A small model that answers yes/no questions on an image's attributes, trained from scratch: 2300 steps.
Rows from block 11 of the image encoder of a small model that answers yes/no questions on an image's attributes, named by matrix and row number. Rows with one number belong to one neuron. Each number is 500 + 50 x the weight over its row's rms, rounded and kept within 0 to 999. All counts start at 0. Numbers have three digits each.
After each neuron's rows are labels from the 100 images, of 14976, where the neuron reaches its highest value: "strongest on" is what is common among them; "patch colour" is the nearest of a few named colours to the mean colour under the peak. Only what is clearly more common there than usual is listed. The data: photos with spoken descriptions (Open Images, Localized Narratives).
# fc1: MLP up (encoder.blocks.11.mlp.fc1.weight, 1536x384), inputs 256-383
# fc2: MLP down (encoder.blocks.11.mlp.fc2.weight, 384x1536, transposed), outputs 256-383

fc1.11:456540447542430443470526531490506490519525562443507479512482518526478412497495438590472505454425518447393523435477431473544477568568487543351505557506481480456463525513458544529513456456382512404516519520494510506394485575498493458501518495541515542499590544394543423572517547494489488432523384439540552498411481584425482451410512490457541532543534408467433448592514515510557499500512
fc2.11:535505506460478560465428582505493409467411508576445520383495478495629504549432510573430506564564550524562482434472540479476468444540473554619561467464430531483538514481556568508498482542550566588539450419433446543532491443443423481511529505516507431542543432493493601464429397516365416504469494451467535456474581521510520477480485462497440568503486542500552505464552549528500582451492
strongest on: text has "wall"
patch colour: black

fc1.670:554501464661499540511506520524441483452571627466485555504501508479558528516567538511522398527541457478471484413466444504547481408413488496404455467530474493606479436595505543440551414500464537547529529531397536497474621515528394455459537535551399450443494547518538506432498513510549590547464483432534438555486501486480514493543507508501467529514551559466624538468511542529466466551494
fc2.670:477491440507533442472602499533522560596440577594496534516500535449436528553521557511542423467413521463558499487557453492459545556489485543479466496554474486595460463479488571453565564542446396595557491496545553438489513524545463532458555455491474624542465482498459565498503501497559483592461530514547494446492448502510589497525467547544541588537499627471411567441597532468430486493468
strongest on: text has "plants"
patch colour: brown

fc1.151:545438474440554502558448534469512456522499445563473397587556514426514503471444572454511528540419509500515482504443539473450529541516534567488570451551517462536555414552513438470441545476464543488490523456519481576463546503504527419497469505457455509516447452508452419489506512482560442533482626446486517494456536475440461495471516545429547489549515465451585585400458561587577524516460
fc2.151:541412421506488564450504525500432402469554424521515492489485483528576537396522531416383564551504546466531561513572487404396471437485447426473575439536495481457513539518476560492507497511429544509455401494505560451586509495469414497533526517457469569571437666414560449511560470488563441430445430473554523442560474489589520540470540445591528490382459598485455573518510472560438443452539
strongest on: text has "plants"; text has "grass"
patch colour: brown

fc1.237:425507460524524516518472498539559579627581469540589455499515461530459498484500523540438486521556525413523523405539530491538498507465449488537578520536535420584506554544509422549641517555468545510597581407450527556506414505489544458482437556477478441527621438392529519471574500503522477413427478470415505435525523576442447465485484447508563478572498449597506440599495548500540490526407
fc2.237:493484519632546428434481476590539448430435496480509561549479521516479480573476469553432512455498504513516536478548460424591396583591521405496457535563566505537440557433531515513543561577441509484441496481486526551529425485532494474488531463514429520533448469558548554388379507476491421512586465459536544456476504471498415447511398533440571515439514479444495429572517549535510524566515
strongest on: text has "trees"; text has "sky"; text has "plants"; text has "grass"
patch colour: brown

fc1.372:436471553524569463506452491507439449437554549489559510497495456478519544497556530488470449478511562517586592498547560459477580441404575468486512548419556486582444447495510427552452487559418564466552547492594576535518522525526560519480475501473462488486444377501574499475458494406465494460410513530582595493513480522568456558496532530436466467551532375487537485470597430451460542564492
fc2.372:509434492460552437488542500437492487509442472432378573492543545480578444508569502552508465512528428458539598483486407481471433424562482489500426589496527514566640436620563530489578445511395528495517528548499481520492406502530539470470453446461447536436471535459496548527592431374518449515530547406532431457544490467559592426491438511415512460496466452435470458416440476466481539487518
strongest on: text has "white"
patch colour: white

fc1.625:529456471424569474483427517496493571517410443578516467494445481527562481559548546434440450452532495468531597473517427449591512500497456576533498449438385441601536448432504532496454465518551446426530532504473496463503450461443532464368481445539553536501499497482572501504479444494536510545468590522431505423461507480396499540507491489407486483447548517509532478417537497588519494468451
fc2.625:599505439470492425540420542610429539453442608432453437431467468554460464455561454494494543443530489498476447466538562541478518440550563620512430475513525482575496523518562419587462468600565482431555510388529510462550456456525474577542420558472456540443385466535561446440483557476561455533481514444421529482483569518410574541438527484466425493498545502562443478497473481507553411549520
strongest on: text has "plants"
patch colour: brown

fc1.619:563562441434439476493527417585551547355458514486555520554449465469392538490537476446477538463556567446534574513531477515554471562429531490468575509419513528440483475558466506475443515505505419483440504512465486474566462437495590591498503530536581499549482512508424511531512449496516487559475483534522430503564554544463479456541481569452508407434405474468459438591441455542497487481526
fc2.619:557456352459501512420476485479515585552453418510559540470433647509570591509554491406526497476584512527525569489475529572493492449486422500470529466439399545574461438425549546524467531443586528524460424453502542515431541499453450432438517498421479481522420497534518480482450534516534416504476450436509499445455569467507473482464515523448469530518499597484457500551565495452545516491548
strongest on: text has "trees"; text has "sky"; text has "bottom"
patch colour: grey

fc1.737:509543576498484457504514511501537543511605576469444521473460537519393442548525532541616467454528457432506486557448558434511603512525487549469476461573620465575507445482488426560488523546481464547521486558441541560489564532554531578438439434535473522476412560434452439485472448571474546526423507551584501521502455508502524543459476518526542481585491556488597500508535579543525409532558
fc2.737:458492538449455504523438491538431475553522486478499519564456586588509511610494428471442477513467445515523527506524542492575489485492460474568526467507497480530530512515538406522552545504422481533524439505432527495520420553510518380546515596450395498518544581546474480516451533419458526524557468540471546536589540447497565582525481522551504513473536547448579460431506561518510511521456
strongest on: text has "black"
patch colour: black

fc1.130:539524584484450464447492496540531479469515527500489485507550426481467444571544496403449556541616533553475479467508478539384428447478535502477432522517476567536564579577491479536528412466546518456394559543529553452494560455465431425525561526530525445466534442522506589547470580550529418474445531506552544500549416479450493398548512508468521473461481506511441500513479472486458449497541
fc2.130:517530468426481496484483517500474467519540484502571561547487483481534560465506509472502532526512472515440481473445430468520426484466543483468476543441466602490535462409500460465577462532612350504463502488521558482464507496476455508442492512567458462510463538563404442456549508460450480542509472456473594432418494478518485514544597430485561477444511443471545471393508481539437491496475
strongest on: text has "grass"; text has "plants"
patch colour: grey

fc1.356:541564516440455595555432562427481377451436499516494536466548462439424512579491469409530456500491523476552470518472530465551529508513497495558481507395465464468536477499564457459582576563428600517590519553558450564488505531499444538371459508456446483427408396477450450540552470577523433448505537511534536469445538501458476422502562553484527558497523523409552560549463467551553487390412
fc2.356:552618554466561526545460498522561574460548464504531540420551459565531432451493485518498504489469521400423568554587539494487625518505596529469508501421557533489500523464533559604520519592562483421492533604459560410485531533509496542504507599495551515552468438513522452496500522533569483517498477505539478438473507456457459553553445542496440544443401513527488466464427472504475592475540
strongest on: text has "standing"; text has "holding"
patch colour: brown

fc1.319:449487514533525586471464457412490480492369518492402498496495468542466512484502477425523531468475525465442412522523579428463605440501548540531504447490494629477497496452450521597545434508556480447478503474417539449528678556549590554472517540486552478542560524522481519540466471419537480539530481524541498483539455574410521477605512442507593405557548487403501534474464575566559615468499
fc2.319:407573528545444542540552402562424400441533503503473502475558573485459472563503468558531458405446559531518582530510437539553529569484480553561508504558420395489537515496478566508492432541505502549528544463587384468402507524434507485574433463504473471445544538554486498473550528498570482503476495491588571550505495496543467540562516454569550448483477580567491515451450458465499478452522
strongest on: text has "wall"; text has "sitting"; text has "people"; text has "table"
patch colour: pink

fc1.406:512535563466474510522548537492488465559572481532417429516439531435523506444590435479463514555430537495555487496488520526527573489493535557535532603564403543501486489516498495525535486467557499596462514575523589546457482527492451478533463497481434540413497465523577455496446498494458525400464554492564537469471540517484545567475578604390518437444518478462546533437469544548450565561521
fc2.406:574588438473436406573444525521550484511540542494554540629470521488484426475500555491514542580437525504503458488560557599492499486554611540414440378525533411538564441550436480519418537527520447414471466610512469558439565467469553567454548540443500610455563492517525561539512350456492475500506491563463486541540520613433431474386487533507523480443544443420530477583521489569500535515563
strongest on: text has "trees"; text has "sky"; text has "grass"
patch colour: brown

fc1.422:554501422505428451569536449468444532468409532517519569491440502558565523477504520602463488536467518567436522433430422573524484498557550432567397505486534571502448517479450549398498410497443461419533368551520593466568570442445592520568409554524541434421470459543503518555478531486412585559536494521569516487481527484510568443441525548519445435492478465512527560515432428533542540481441
fc2.422:475468496517456503456462463483521538455451530452530548549540460408465432490534565582531537422446486553502514577534493523595492557448519532427456490619546584476497578462525562466450531597454531485562608560547564572531488452557440510538567560506452580557459571639523531456537482457425500522427474377452389504555442516543471494379506514608461558517602573524493434488513495503503528448429
strongest on: text has "road"
patch colour: grey

fc1.12:400554528496483502541568552441491491436519456555549506483527476548486466481531464457459507466536458531460488535462542465544480477530465562480481400513477457439467598545439429547490519412528409500427454592548544454496571397402435525482436532496536424522484415430592489456477490561454571474602494571447532488406428432557482428495595449510583532545463517447515559427521447551501472442437
fc2.12:463436439418548409508539513541445479533400512523488482426515418443436571561499513502557420438522514389460518477420513446527461601494510476485600540531466496483422464411501531403432433560581542475445547437434437527573510515515509497532492526481502476574470485563463516555488540529514463415478515476542527452562569479514542577535426571448516439428427385523586436484482614457493502534515
strongest on: text has "trees"; text has "sky"; text has "grass"
patch colour: cyan

fc1.751:519474494438435407536456559499516530526482448455582565495428556497590464422469424420487623537519469553428515535540467526495451577553421537527591549593582496527564507528481451544442548548432552502413569480462442488518522486505571525435510456517505383500424545511498455433494562525451520482587496507528404568417468499518522497476420539551604494537487532606525533521531566442482489512535
fc2.751:497532330438488431449465519552402454417455563561455474412531508619457470513450614492496441492567565478463468554458413497581519505499461479426468501427444519414555619556508544425470520427553502468631572481476480466476511420541427489559464480421481486515469546544486478383588432505534523436410482443491455487564451591458463435460559488556468513447440444415574515431488402494546506494519
strongest on: text has "dark"
patch colour: black

fc1.765:483586481500438469551524491493569460421539506499452401486478549479510518480462538513521490481549605472569615416488495424472476459510422534582580468600555514455464536519579443572453491452501438479583506468415537444450495448485422471513470481479502438463517486554519386548574471398485555377493514533478488445434527426431521481542595529474484473490499497414570479568567523518515509457484
fc2.765:535458448561475504420500433468498474548482579501496435510572511603563541442397568475449510465490421499526560529446521512488462452445500532477457495466527518542458415492520455481451592536486542506437478510478480446526528464521478546524562446620513396525443369512478499442555504574527473556574521592394477432511524511484490494499392483470437472503504542544534419484565487544488466458530
strongest on: text has "trees"; text has "sky"
patch colour: brown

fc1.331:496522496536506479464410535480436524539522488477542517558529508479576498487498526544547496542584520508465526593560477456490515410449422478420497472462468526605523447435549507541532482599589535453574538478449575515506469446522438485510457434507487518468465534517453493494503492440593402560438556607480546435480510607454475443494514515435467440540560547443467404574426417542606451454531
fc2.331:495583585470572525528459585483457502456508420540494426519419522409462531472466528406475444585571578552552575465478469515598492556497528493521541478510556541434439416533557501459519534475576448453548503520583443450499520447471612459562526535495563567483562503550480590495571515479490519398605372465481618488540477436440546459545522488494530507515549468514562451492491467540357571534460
strongest on: text has "grass"
patch colour: black

fc1.554:494515569552443443417426444485526445489515628435510495494596418530506518459523566486534564447577551525583404378454445486490546457449433596583468561556461540428454536448524514531527537571519517553546452496522500486493497525410459450471460489474525562465458456501556495412437501486491381463471480510477525537485502505567508561563474441459511435458463478427462560503564517589476395590500
fc2.554:491483609517467656509534519395542586417452570495511524547463415494399561548564533527488535532593566403461468555583428447514527503449507531494442550439510503496501573460446547396475544507447496490546446519470507498538541516605502480555492444520460438520485491496435557507545526558498506479563437507520536426474447464521551549493448504505430518570482434521500500433540533437497592487488
strongest on: text has "sky"; text has "buildings"
patch colour: grey

fc1.738:544600601508547457494518492479543458456607544452447507476520523541495550467495440516486510505558483488508514459531489497502460533507433470583514455465548554507450450511476491468416458470449455587566422442453582411474452523477477460549505529473508442421536484468471509615511431557525556487475551434445442526544422589620502485472539592575506566483556555543494566544550362568504413460508
fc2.738:572447553452509537515477525448517540475567568513521539634531536539521536505565555457549447605581363454489474470555514441580531529411567517530516503545371455565561524407452494520585458606493474488479448502587519489541436465506543526453555511549476379470449546513458459472431492457499440577430567529504459581477453497563488457508522485447563500522439445406480593577457451531489499613491
strongest on: text has "black"
patch colour: black

fc1.249:483427554483510600542445438551505520530549469548431424448510543530441414450461565590396436600565541513413458527537458454406539542522429456446584458604529481467490436555630645440465460585508427510527473558482529510490503498509499388491448507461479473464498481402503637435538486563428514619367506474462526506542548577438507524539590448392398573547471573591482461521446425461437421489462
fc2.249:458519545571573399535476533435494529504432479597466517573512529488517502485441462463551573521454537468524473494548523441469537534467511425491442581622553481455519546445485490485546458467419574484492537473476474438507427435489475489504484457609456475391469543480412404530493508505559537502353426426568514558469463471493530560523496490479535432598483504545471528529530526617471387479481
strongest on: text has "lights"
patch colour: black

fc1.50:441485476518561601420427475511522449498508561563465559458455539494576514510511590537413472504477507470482521455541378437484462488468475493507484524536500452483505489454570465504458511475421514588515567423524604641488501601525458478379541497529513467447440595481597536470601516512556476440539424440516529520522496532536435583513515474580560457442436533607482499461471496493544411588551
fc2.50:483534455558534553500506489509593436544372520548574508452537580521516503391620419435549472422486608454485537538561549501503385479525555519441508453445528492562427465469436563489450472520435456458476584560495532358530483473534517447423440559570416580527476522469458490456487572524421465507482512426525526560554477541504471516459619581444464539513480521443451525460431436476608560546448
strongest on: text has "grass"
patch colour: grey

fc1.68:391427421438510457491531475462554545597472469485583439496515547454454426496463442569500505644449559490515582516523500451487503592429588516558513538538463538521503527407409600533446469399459512524472459514553506466494485488598524505413513490537517511568485476542479504498452472540541511465526486550390445551485451405534483445539515549518489408416537441491458544553546472540428534460492
fc2.68:583410561441593476464517427500460506465573444523542450576503410483528486521622522512592479400464559442467566540482470565494526463497442462432536460562495500580510467601496539498545447559565549434529558541550530466535421426519529461518521504517470459449501457574524524442511423535469526454415405459522454577449510523544442469426467455517562636489496572495556484526466506497505453472503
strongest on: text has "grass"
patch colour: grey

fc1.72:541446461510479454428555448496582574551491510487491538524445451461558494493564549519510464496460515485530498466513541463535443501434573424505594455516425433436583571541494446444487480547595417538626471487441541542471542466529556516558434450565495468429499406382544600478566553450597454487454530468453479531507471456541458458489490505462588556551454529447547459534493464428542463439484
fc2.72:549385523531544429588514409561435548508465551414558535408477594457499541537431409488493421541557491386397566466489575465419550509505467557545505595474547424534417556565549494540430504428488516425547456520472541587514553597497455542486529425451545586506573470524466449525476567465524491524494509455516533468572502494545539531462541565491530416439479500505481456505488522423571431577547
strongest on: text has "sky"; text has "trees"
patch colour: grey

fc1.457:442526545537442466461508538512467520516520490484521481436475604511427472519540513519488438525540507497403482610482513523522529487533470530567581513521439564434420430494526549574434517340515487576492473500517447511539504530446446502528607549505548552364519571444355499516461448499534493487472491463519451530480469514444490408466472450494480578529573535489570549473438585534474554583505
fc2.457:471483501455592610521450546410517473429489471536579529579575490467411450533506550446505540558420461506606484495487414480598430545489612602577545527447415494549452499482500467524474488594491432510505428541545438490495599585448527490476458530493514558549479553528527544451556546544519501573474576445459579444439561553594526465483562463462584447480502515534464490522463532490512470414486
strongest on: text has "standing"
patch colour: grey

fc1.407:506543473464524475573484569515449419475494518589516491460467500516537412561556506493477537439446489468395522478602560583562524567514457448521563455520385532526540530461539588535491458412609525452511512492446464487577456475562539542487544540531490470548507580539480517530450542453536493405457571541577414414552486499459450557450436518509543449471589434492484603512441588494546451557532
fc2.407:449445575488486609523550496380522554533574369520459527452541554474404503509474447556560554517500559511454439463426441471536552423580615511489466538440482529550492545431594473500516434478451556456611569507428479519498569449502490422535481474504523500488607454580415518461534527498558462589488462485411494438471528551543568440515453459556438554542505561473464562423525540562462478431464
strongest on: text has "white"
patch colour: white; pink

fc1.481:558464529575521521548450533541549528477491467488446534457589424544626467419518404531513588569524429443465565520475539515455445386466541493449534535577508500532505529595521469560510490527430539509549523507603544443557543546465492476449484541554438489497592528431465487601513469509493533439550496493437460455562501482439448430571516417448593530510480462543546565411425529474538487567521
fc2.481:482428437414512510488533574491403480466469509483490523480579605503496490502543556560509493449568510526478554588469583534564532474516499530492523523447562444536473507457522448504476510415426487464470503537540429570504566607576483566530538574472476474510461555557557470584485540568429593587472552535503482422465494541492512428445469492488535541546554516459469541477447496525461497550516
strongest on: text has "sitting"
patch colour: grey

fc1.680:511478401498562436497487541489477503478470485541512547446455514505447466487530464553400533495460500559598491550521503501463413528543445559575448428490469562510452425526543475499534452502503507446401528586453478626492492459584489518545472471567513483573523418582470417566401478620495407519555445504449499503564488470447473554484572555478459461482476526422546501576486568421555525476468
fc2.680:457504559433458474446522536541445418596513475494497512462544539461479511490541567454615550535538539493425583446558481422472513517474565502512536537556608487531484484427512539505467558478561507528603389510487515511557522572507545504442470472481420485583544529467377540444523434495496490583571468458495530477454550478428459461444538458469429442471414518443510568549523518478547528427487
strongest on: text has "dark"
patch colour: black

fc1.413:422460478537484529511468516453516460518555485408601537445513551556521447400515502639553441499489488529548485561547501541427482542493423527476426507529477494431519530544510522454465461557472443460533503455560476504475563586476479559512506404457519440457520508452606522497524565457426510513526454538535482448542491490516526488488509451515430492499507517564577485415488468557478565502485
fc2.413:601524508495458464429421462537415596436523496497501456458527586526570467467543460460512465502480519539456490473505450556480503534414440543467521546406432461574508520538507533493531515468432467550451494609493480493541522462565532518530592406532426436506474528463547473509437421498436494568452526496571532477528525599492512595453485487473484543482553492522507453446624504508544571556572
strongest on: text has "plants"
patch colour: grey