config.yaml
encoder_mlp_ratio: 4
encoder_parallel_block: false
fusion_encoder_width: 256
fusion_encoder_qk_norm: false
fusion_encoder_connector: "mlp"
residual_init: "scaled_by_depth"
eps: 1e-08
Rows from block 4 of the image encoder of a small model that answers yes/no questions on an image's attributes, named by matrix and row number. Rows with one number belong to one neuron. Each number is 200 + 40 x the weight over its row's rms, rounded and kept within 0 to 999. All counts start at 0. After the name is the row's rms in percent of the matrix's.
After each neuron's rows are labels from the 100 images, of 14976, where the neuron reaches its highest value: "top examples" is what is common among them. Only what is clearly more common there than usual is listed. The data: photos with spoken descriptions (Open Images, Localized Narratives).
# fc1: MLP up (encoder.blocks.4.mlp.fc1.weight, 1536x384), inputs 43-85
# fc2: MLP down (encoder.blocks.4.mlp.fc2.weight, 384x1536, transposed), outputs 43-85

fc1.390,115,202,199,220,211,150,226,230,140,181,293,219,158,191,202,246,141,214,199,272,173,174,229,120,195,191,286,249,190,230,236,171,178,180,235,199,226,177,132,185,201,189,237,198
fc2.390,114,146,247,156,281,242,252,170,277,211,227,270,186,138,166,160,201,179,143,194,169,150,245,120,187,248,155,218,185,219,207,210,231,236,138,207,171,223,165,184,199,203,169,207
top examples: text has "plants"

fc1.625,086,207,164,211,182,124,151,137,131,188,232,120,219,217,218,168,202,172,262,230,215,235,186,196,270,170,213,166,117,142,238,225,238,205,175,218,161,158,198,154,198,180,177,245
fc2.625,094,241,139,271,233,195,188,186,251,189,185,178,220,232,205,192,179,269,103,222,192,156,212,243,193,238,268,204,152,169,171,232,226,183,177,174,279,276,172,110,205,135,151,179
top examples: text has "plants"

fc1.157,089,242,204,191,204,196,200,204,179,246,210,250,127,234,228,250,181,173,136,243,197,165,162,255,120,243,144,199,148,120,186,195,221,141,183,163,194,220,181,190,242,237,232,113
fc2.157,096,181,197,257,201,185,253,124,155,185,182,228,160,175,279,167,211,217,245,216,199,243,257,244,183,181,206,239,184,171,181,300,246,182,215,231,232,233,238,210,165,197,218,147
top examples: text has "holding"

fc1.332,099,162,257,226,232,240,236,243,236,272,180,232,209,135,221,157,196,246,233,213,173,180,219,169,253,193,210,182,205,276,172,168,193,132,270,194,200,258,219,155,179,228,155,188
fc2.332,098,153,259,157,154,166,156,145,199,220,154,181,204,174,219,183,168,193,190,276,201,244,243,241,175,184,127,230,195,196,193,215,251,161,146,241,180,133,192,131,262,230,205,148
top examples: text has "dark"

fc1.641,110,256,228,188,165,195,255,285,179,176,166,158,243,267,208,191,214,189,244,185,192,218,203,284,219,211,233,157,187,130,146,177,190,218,180,222,235,226,237,197,207,152,252,166
fc2.641,101,174,218,223,179,154,174,143,183,227,235,254,182,241,205,132,217,178,222,251,217,161,241,181,170,148,156,172,207,186,153,228,103,223,198,225,222,154,154,241,210,129,235,265
top examples: text has "woman"

fc1.297,118,182,185,262,144,203,109,226,224,202,171,163,200,176,205,149,126,185,207,205,212,251,259,177,240,179,187,129,166,239,173,251,181,217,275,169,152,169,231,231,212,227,181,151
fc2.297,117,172,304,119,162,197,223,163,252,199,156,225,192,232,180,222,170,198,229,242,220,155,251,225,171,154,158,202,256,233,213,246,260,214,167,175,156,259,236,187,203,206,219,164
top examples: text has "trees"; text has "grass"

fc1.582,107,192,198,199,226,207,160,266,220,158,225,205,193,243,215,232,239,130,237,208,160,114,251,257,190,177,233,155,168,233,224,225,162,192,181,171,155,206,178,224,134,158,226,185
fc2.582,101,251,241,177,241,232,176,203,224,222,192,232,133,249,180,167,297,206,184,190,257,231,146,132,183,95,260,125,185,223,197,209,141,187,162,273,288,224,194,172,217,163,160,217
top examples: text has "holding"

fc1.484,098,131,221,216,131,139,216,269,263,248,215,211,194,196,254,217,119,211,175,166,200,129,223,226,166,197,226,211,197,208,162,312,156,266,241,296,215,241,236,160,136,195,209,212
fc2.484,098,234,195,113,273,142,183,177,138,149,192,226,251,125,166,270,207,209,255,178,172,211,227,264,191,218,248,169,274,254,204,253,225,155,140,212,255,223,251,156,166,208,227,199
top examples: text has "holding"; text has "man"; text has "woman"

fc1.141,092,173,234,177,227,225,219,170,228,257,178,254,159,155,254,226,258,157,192,227,247,257,214,177,250,150,179,197,191,262,272,204,233,161,134,211,136,277,222,181,149,215,187,192
fc2.141,099,260,112,230,184,192,207,151,226,218,139,180,163,240,181,207,152,271,224,192,148,138,140,198,232,204,209,180,187,172,160,248,132,153,188,175,161,183,238,175,236,249,229,249
top examples: text has "trees"; text has "grass"; text has "plants"

fc1.320,106,221,121,199,226,126,222,170,186,238,191,206,277,263,186,254,203,201,180,163,215,166,206,185,211,115,225,140,167,117,195,307,191,189,163,246,212,198,227,197,208,188,192,216
fc2.320,103,162,243,196,214,186,252,194,161,243,168,219,155,177,220,185,149,271,248,232,219,228,164,206,224,186,192,194,176,218,278,249,151,228,191,203,231,234,206,213,226,169,208,178
top examples: text has "dark"

fc1.208,091,263,241,170,147,195,197,176,241,174,137,184,200,184,244,167,252,144,217,167,230,172,211,193,151,220,228,134,241,188,232,195,189,171,128,202,229,130,213,183,128,188,205,133
fc2.208,091,275,243,172,206,180,165,219,203,128,207,233,179,152,285,238,174,202,134,233,178,268,216,155,248,149,213,245,180,241,226,194,175,203,155,234,195,180,209,218,188,182,210,209
top examples: text has "plants"

fc1.691,103,149,222,255,215,242,227,211,240,281,244,243,143,252,258,155,208,191,272,158,165,272,254,189,156,349,160,149,165,174,261,220,172,254,226,261,253,179,252,144,153,210,209,191
fc2.691,106,263,212,235,161,162,152,236,186,201,169,235,225,221,180,198,231,184,217,183,257,164,195,210,142,195,158,219,232,252,145,250,217,159,205,246,238,228,142,190,209,99,299,216
top examples: text has "sky"; text has "water"

fc1.730,106,189,217,222,258,193,151,165,218,192,241,177,266,153,228,167,175,146,228,171,210,264,214,163,185,188,177,167,205,213,222,298,163,131,174,139,160,189,207,198,122,254,237,159
fc2.730,095,215,168,266,126,226,178,187,261,223,173,199,185,264,151,230,159,95,181,171,231,200,163,230,211,151,185,197,207,159,227,296,161,297,111,130,202,228,228,234,187,184,138,163
top examples: text has "grass"

fc1.740,118,241,276,234,214,194,177,180,208,123,185,240,245,228,183,262,168,213,197,106,210,159,194,161,185,267,170,147,185,222,263,177,214,233,181,207,129,244,182,228,159,200,219,267
fc2.740,109,282,156,145,223,263,172,196,197,146,200,160,202,185,168,126,198,242,226,196,240,225,284,160,175,151,162,233,235,241,203,200,173,165,229,131,138,225,166,217,121,147,253,246
top examples: text has "trees"; text has "sky"; text has "grass"

fc1.434,105,195,241,173,150,257,194,265,288,234,198,178,206,178,138,195,200,164,151,176,260,246,235,142,252,176,233,236,167,236,176,195,171,232,182,219,197,185,164,264,227,187,259,242
fc2.434,101,224,203,207,220,191,178,175,194,203,133,204,214,178,240,239,173,229,165,182,198,136,272,210,208,281,183,201,188,282,151,176,228,189,251,207,207,168,176,242,255,156,226,194
top examples: text has "buildings"

fc1.170,094,269,163,214,240,174,255,239,209,191,174,213,249,176,257,185,199,166,153,203,279,242,122,168,174,179,177,229,222,239,189,259,245,140,169,150,176,255,217,273,236,173,224,200
fc2.170,097,190,213,201,153,239,213,156,279,152,252,206,188,164,255,232,177,201,259,172,231,181,235,179,193,116,234,158,195,170,230,140,166,211,207,162,179,242,164,158,158,179,157,186
top examples: text has "trees"; text has "grass"

fc1.82,095,194,211,139,171,268,216,198,250,201,198,235,195,237,207,190,216,201,171,197,168,231,191,217,147,199,225,124,243,188,266,187,230,148,171,243,139,241,250,145,152,229,256,223
fc2.82,088,202,198,229,145,171,221,228,181,125,132,182,263,171,181,196,227,175,205,204,215,211,172,202,129,234,250,253,225,199,214,245,120,156,268,171,184,202,146,222,206,190,263,169
top examples: text has "wearing"

fc1.262,094,181,236,190,185,146,192,159,259,225,123,198,207,215,171,178,219,195,202,182,152,197,261,231,198,239,224,222,248,158,126,197,229,155,113,279,217,208,250,140,167,86,196,129
fc2.262,092,233,163,241,196,229,197,151,183,179,218,249,209,217,285,141,204,240,199,149,209,210,197,187,179,248,181,257,145,263,207,264,209,157,170,134,202,123,173,160,228,177,185,208
top examples: text has "trees"; text has "plants"; text has "grass"

fc1.552,107,164,229,177,165,188,193,158,208,229,167,226,226,171,183,93,216,231,174,282,128,145,213,175,232,231,243,204,231,200,293,265,226,157,149,265,170,252,175,175,159,211,222,220
fc2.552,098,189,217,192,169,238,224,143,219,240,131,105,127,171,247,193,194,192,188,199,157,84,225,243,228,109,194,143,178,129,184,156,196,231,240,233,256,237,214,93,209,154,221,216
top examples: text has "black"

fc1.92,110,149,189,153,143,213,176,233,147,210,122,92,188,209,212,189,229,218,191,164,236,212,212,257,251,248,162,172,240,230,214,242,183,212,206,213,172,231,176,170,229,207,159,160
fc2.92,112,169,239,203,130,146,216,155,202,208,220,196,183,261,254,162,255,165,147,245,159,178,264,171,244,162,168,206,184,203,142,202,166,197,236,180,206,282,191,162,160,145,198,229
top examples: text has "black"

fc1.718,101,189,169,217,196,241,189,140,247,221,190,184,238,163,242,150,203,172,186,270,247,212,239,153,233,204,94,227,225,207,256,212,296,165,155,142,284,238,165,174,197,247,252,165
fc2.718,103,199,238,192,228,163,240,149,257,204,150,207,189,181,283,263,213,158,220,246,184,237,205,243,187,215,240,165,157,181,218,186,181,255,177,153,254,184,236,181,243,172,231,228
top examples: text has "grass"; text has "plants"

fc1.650,109,229,205,177,215,204,93,191,174,240,239,176,275,187,224,195,138,200,142,175,227,217,159,187,189,231,170,261,148,191,217,220,175,149,131,192,192,181,214,200,252,214,238,249
fc2.650,109,201,130,249,175,191,230,154,223,230,265,192,229,186,147,259,232,204,208,193,232,241,147,133,241,155,167,182,103,230,208,219,222,123,125,225,163,174,204,210,184,237,247,139
top examples: text has "sky"; text has "trees"; text has "buildings"; text has "road"

fc1.269,101,231,137,157,212,114,176,264,169,204,162,178,223,146,204,195,260,215,162,192,253,289,270,240,212,172,211,185,174,202,200,266,205,200,224,183,282,117,197,230,155,198,268,223
fc2.269,098,256,196,189,236,186,278,129,217,104,141,250,210,194,213,161,230,267,132,233,218,236,171,125,228,189,183,161,127,204,140,225,263,178,166,175,258,224,200,232,232,229,208,230
top examples: text has "buildings"

fc1.590,097,194,265,147,210,191,242,193,187,149,194,197,152,80,170,182,230,254,242,141,180,199,217,164,261,225,224,154,187,134,183,154,187,219,206,228,192,165,186,176,192,221,151,184
fc2.590,098,247,190,211,189,188,194,229,146,220,251,223,200,235,130,174,144,234,168,226,228,245,146,249,201,162,231,178,235,161,171,262,209,209,185,171,231,265,252,219,218,204,226,159
top examples: text has "holding"

fc1.365,091,175,248,261,170,252,170,207,216,252,247,271,166,263,225,177,225,154,237,202,167,220,212,217,220,249,118,228,143,128,218,143,157,142,232,126,219,194,198,251,249,205,144,229
fc2.365,097,208,151,164,184,216,275,170,152,251,132,195,243,255,163,231,162,157,227,232,236,240,235,234,194,176,243,162,205,173,215,131,200,169,185,230,147,174,157,251,216,210,188,226
top examples: text has "dark"

fc1.615,097,252,281,194,211,183,238,245,167,187,240,206,183,270,219,162,189,250,197,291,168,228,201,254,135,241,158,176,146,185,183,253,239,209,245,135,204,170,229,224,202,258,248,124
fc2.615,095,223,130,175,225,206,224,191,182,179,191,256,149,236,192,149,179,213,196,268,191,250,162,244,264,155,187,168,218,236,157,217,156,141,206,133,179,241,213,227,257,225,225,191
top examples: text has "plants"; text has "grass"

fc1.355,118,181,256,204,210,236,233,160,230,181,141,163,154,171,142,197,164,246,318,169,174,248,235,160,211,213,232,126,189,253,231,177,143,250,172,186,235,112,155,223,163,241,204,136
fc2.355,115,235,177,149,160,203,225,204,226,224,143,162,149,145,201,160,194,253,246,273,192,171,242,176,217,226,158,220,139,173,141,254,189,120,224,190,205,214,172,219,261,155,193,244
top examples: text has "holding"; text has "two"

fc1.430,106,197,180,201,147,176,218,183,252,199,155,191,107,185,190,144,174,146,220,264,177,187,251,192,184,280,160,229,228,93,174,188,196,227,120,194,176,184,211,229,225,231,181,194
fc2.430,106,155,239,261,239,189,132,204,175,263,271,192,232,207,153,138,196,232,177,215,245,226,201,192,130,143,137,239,150,198,167,167,150,164,181,227,155,168,128,189,208,221,231,193
top examples: text has "wearing"

fc1.71,092,208,276,238,165,231,149,149,233,246,144,188,250,162,168,252,194,261,179,211,233,214,195,157,226,218,153,197,220,201,272,230,184,119,260,187,199,235,254,195,228,157,213,196
fc2.71,094,225,246,242,256,224,153,227,209,269,231,218,150,199,201,204,161,206,167,235,281,156,216,197,178,255,209,130,148,213,207,179,186,165,203,138,190,166,161,215,260,94,162,133
top examples: text has "trees"; text has "plants"

fc1.503,094,221,180,180,221,210,203,168,236,140,209,174,176,159,215,169,149,191,226,225,175,246,167,262,248,121,219,152,168,185,239,249,161,190,219,179,295,114,243,269,247,201,168,223
fc2.503,096,267,217,227,192,159,218,261,226,154,175,229,180,193,268,211,224,205,132,184,179,220,166,242,153,204,215,184,240,227,169,220,252,177,174,124,157,121,208,188,236,164,219,211
top examples: text has "plants"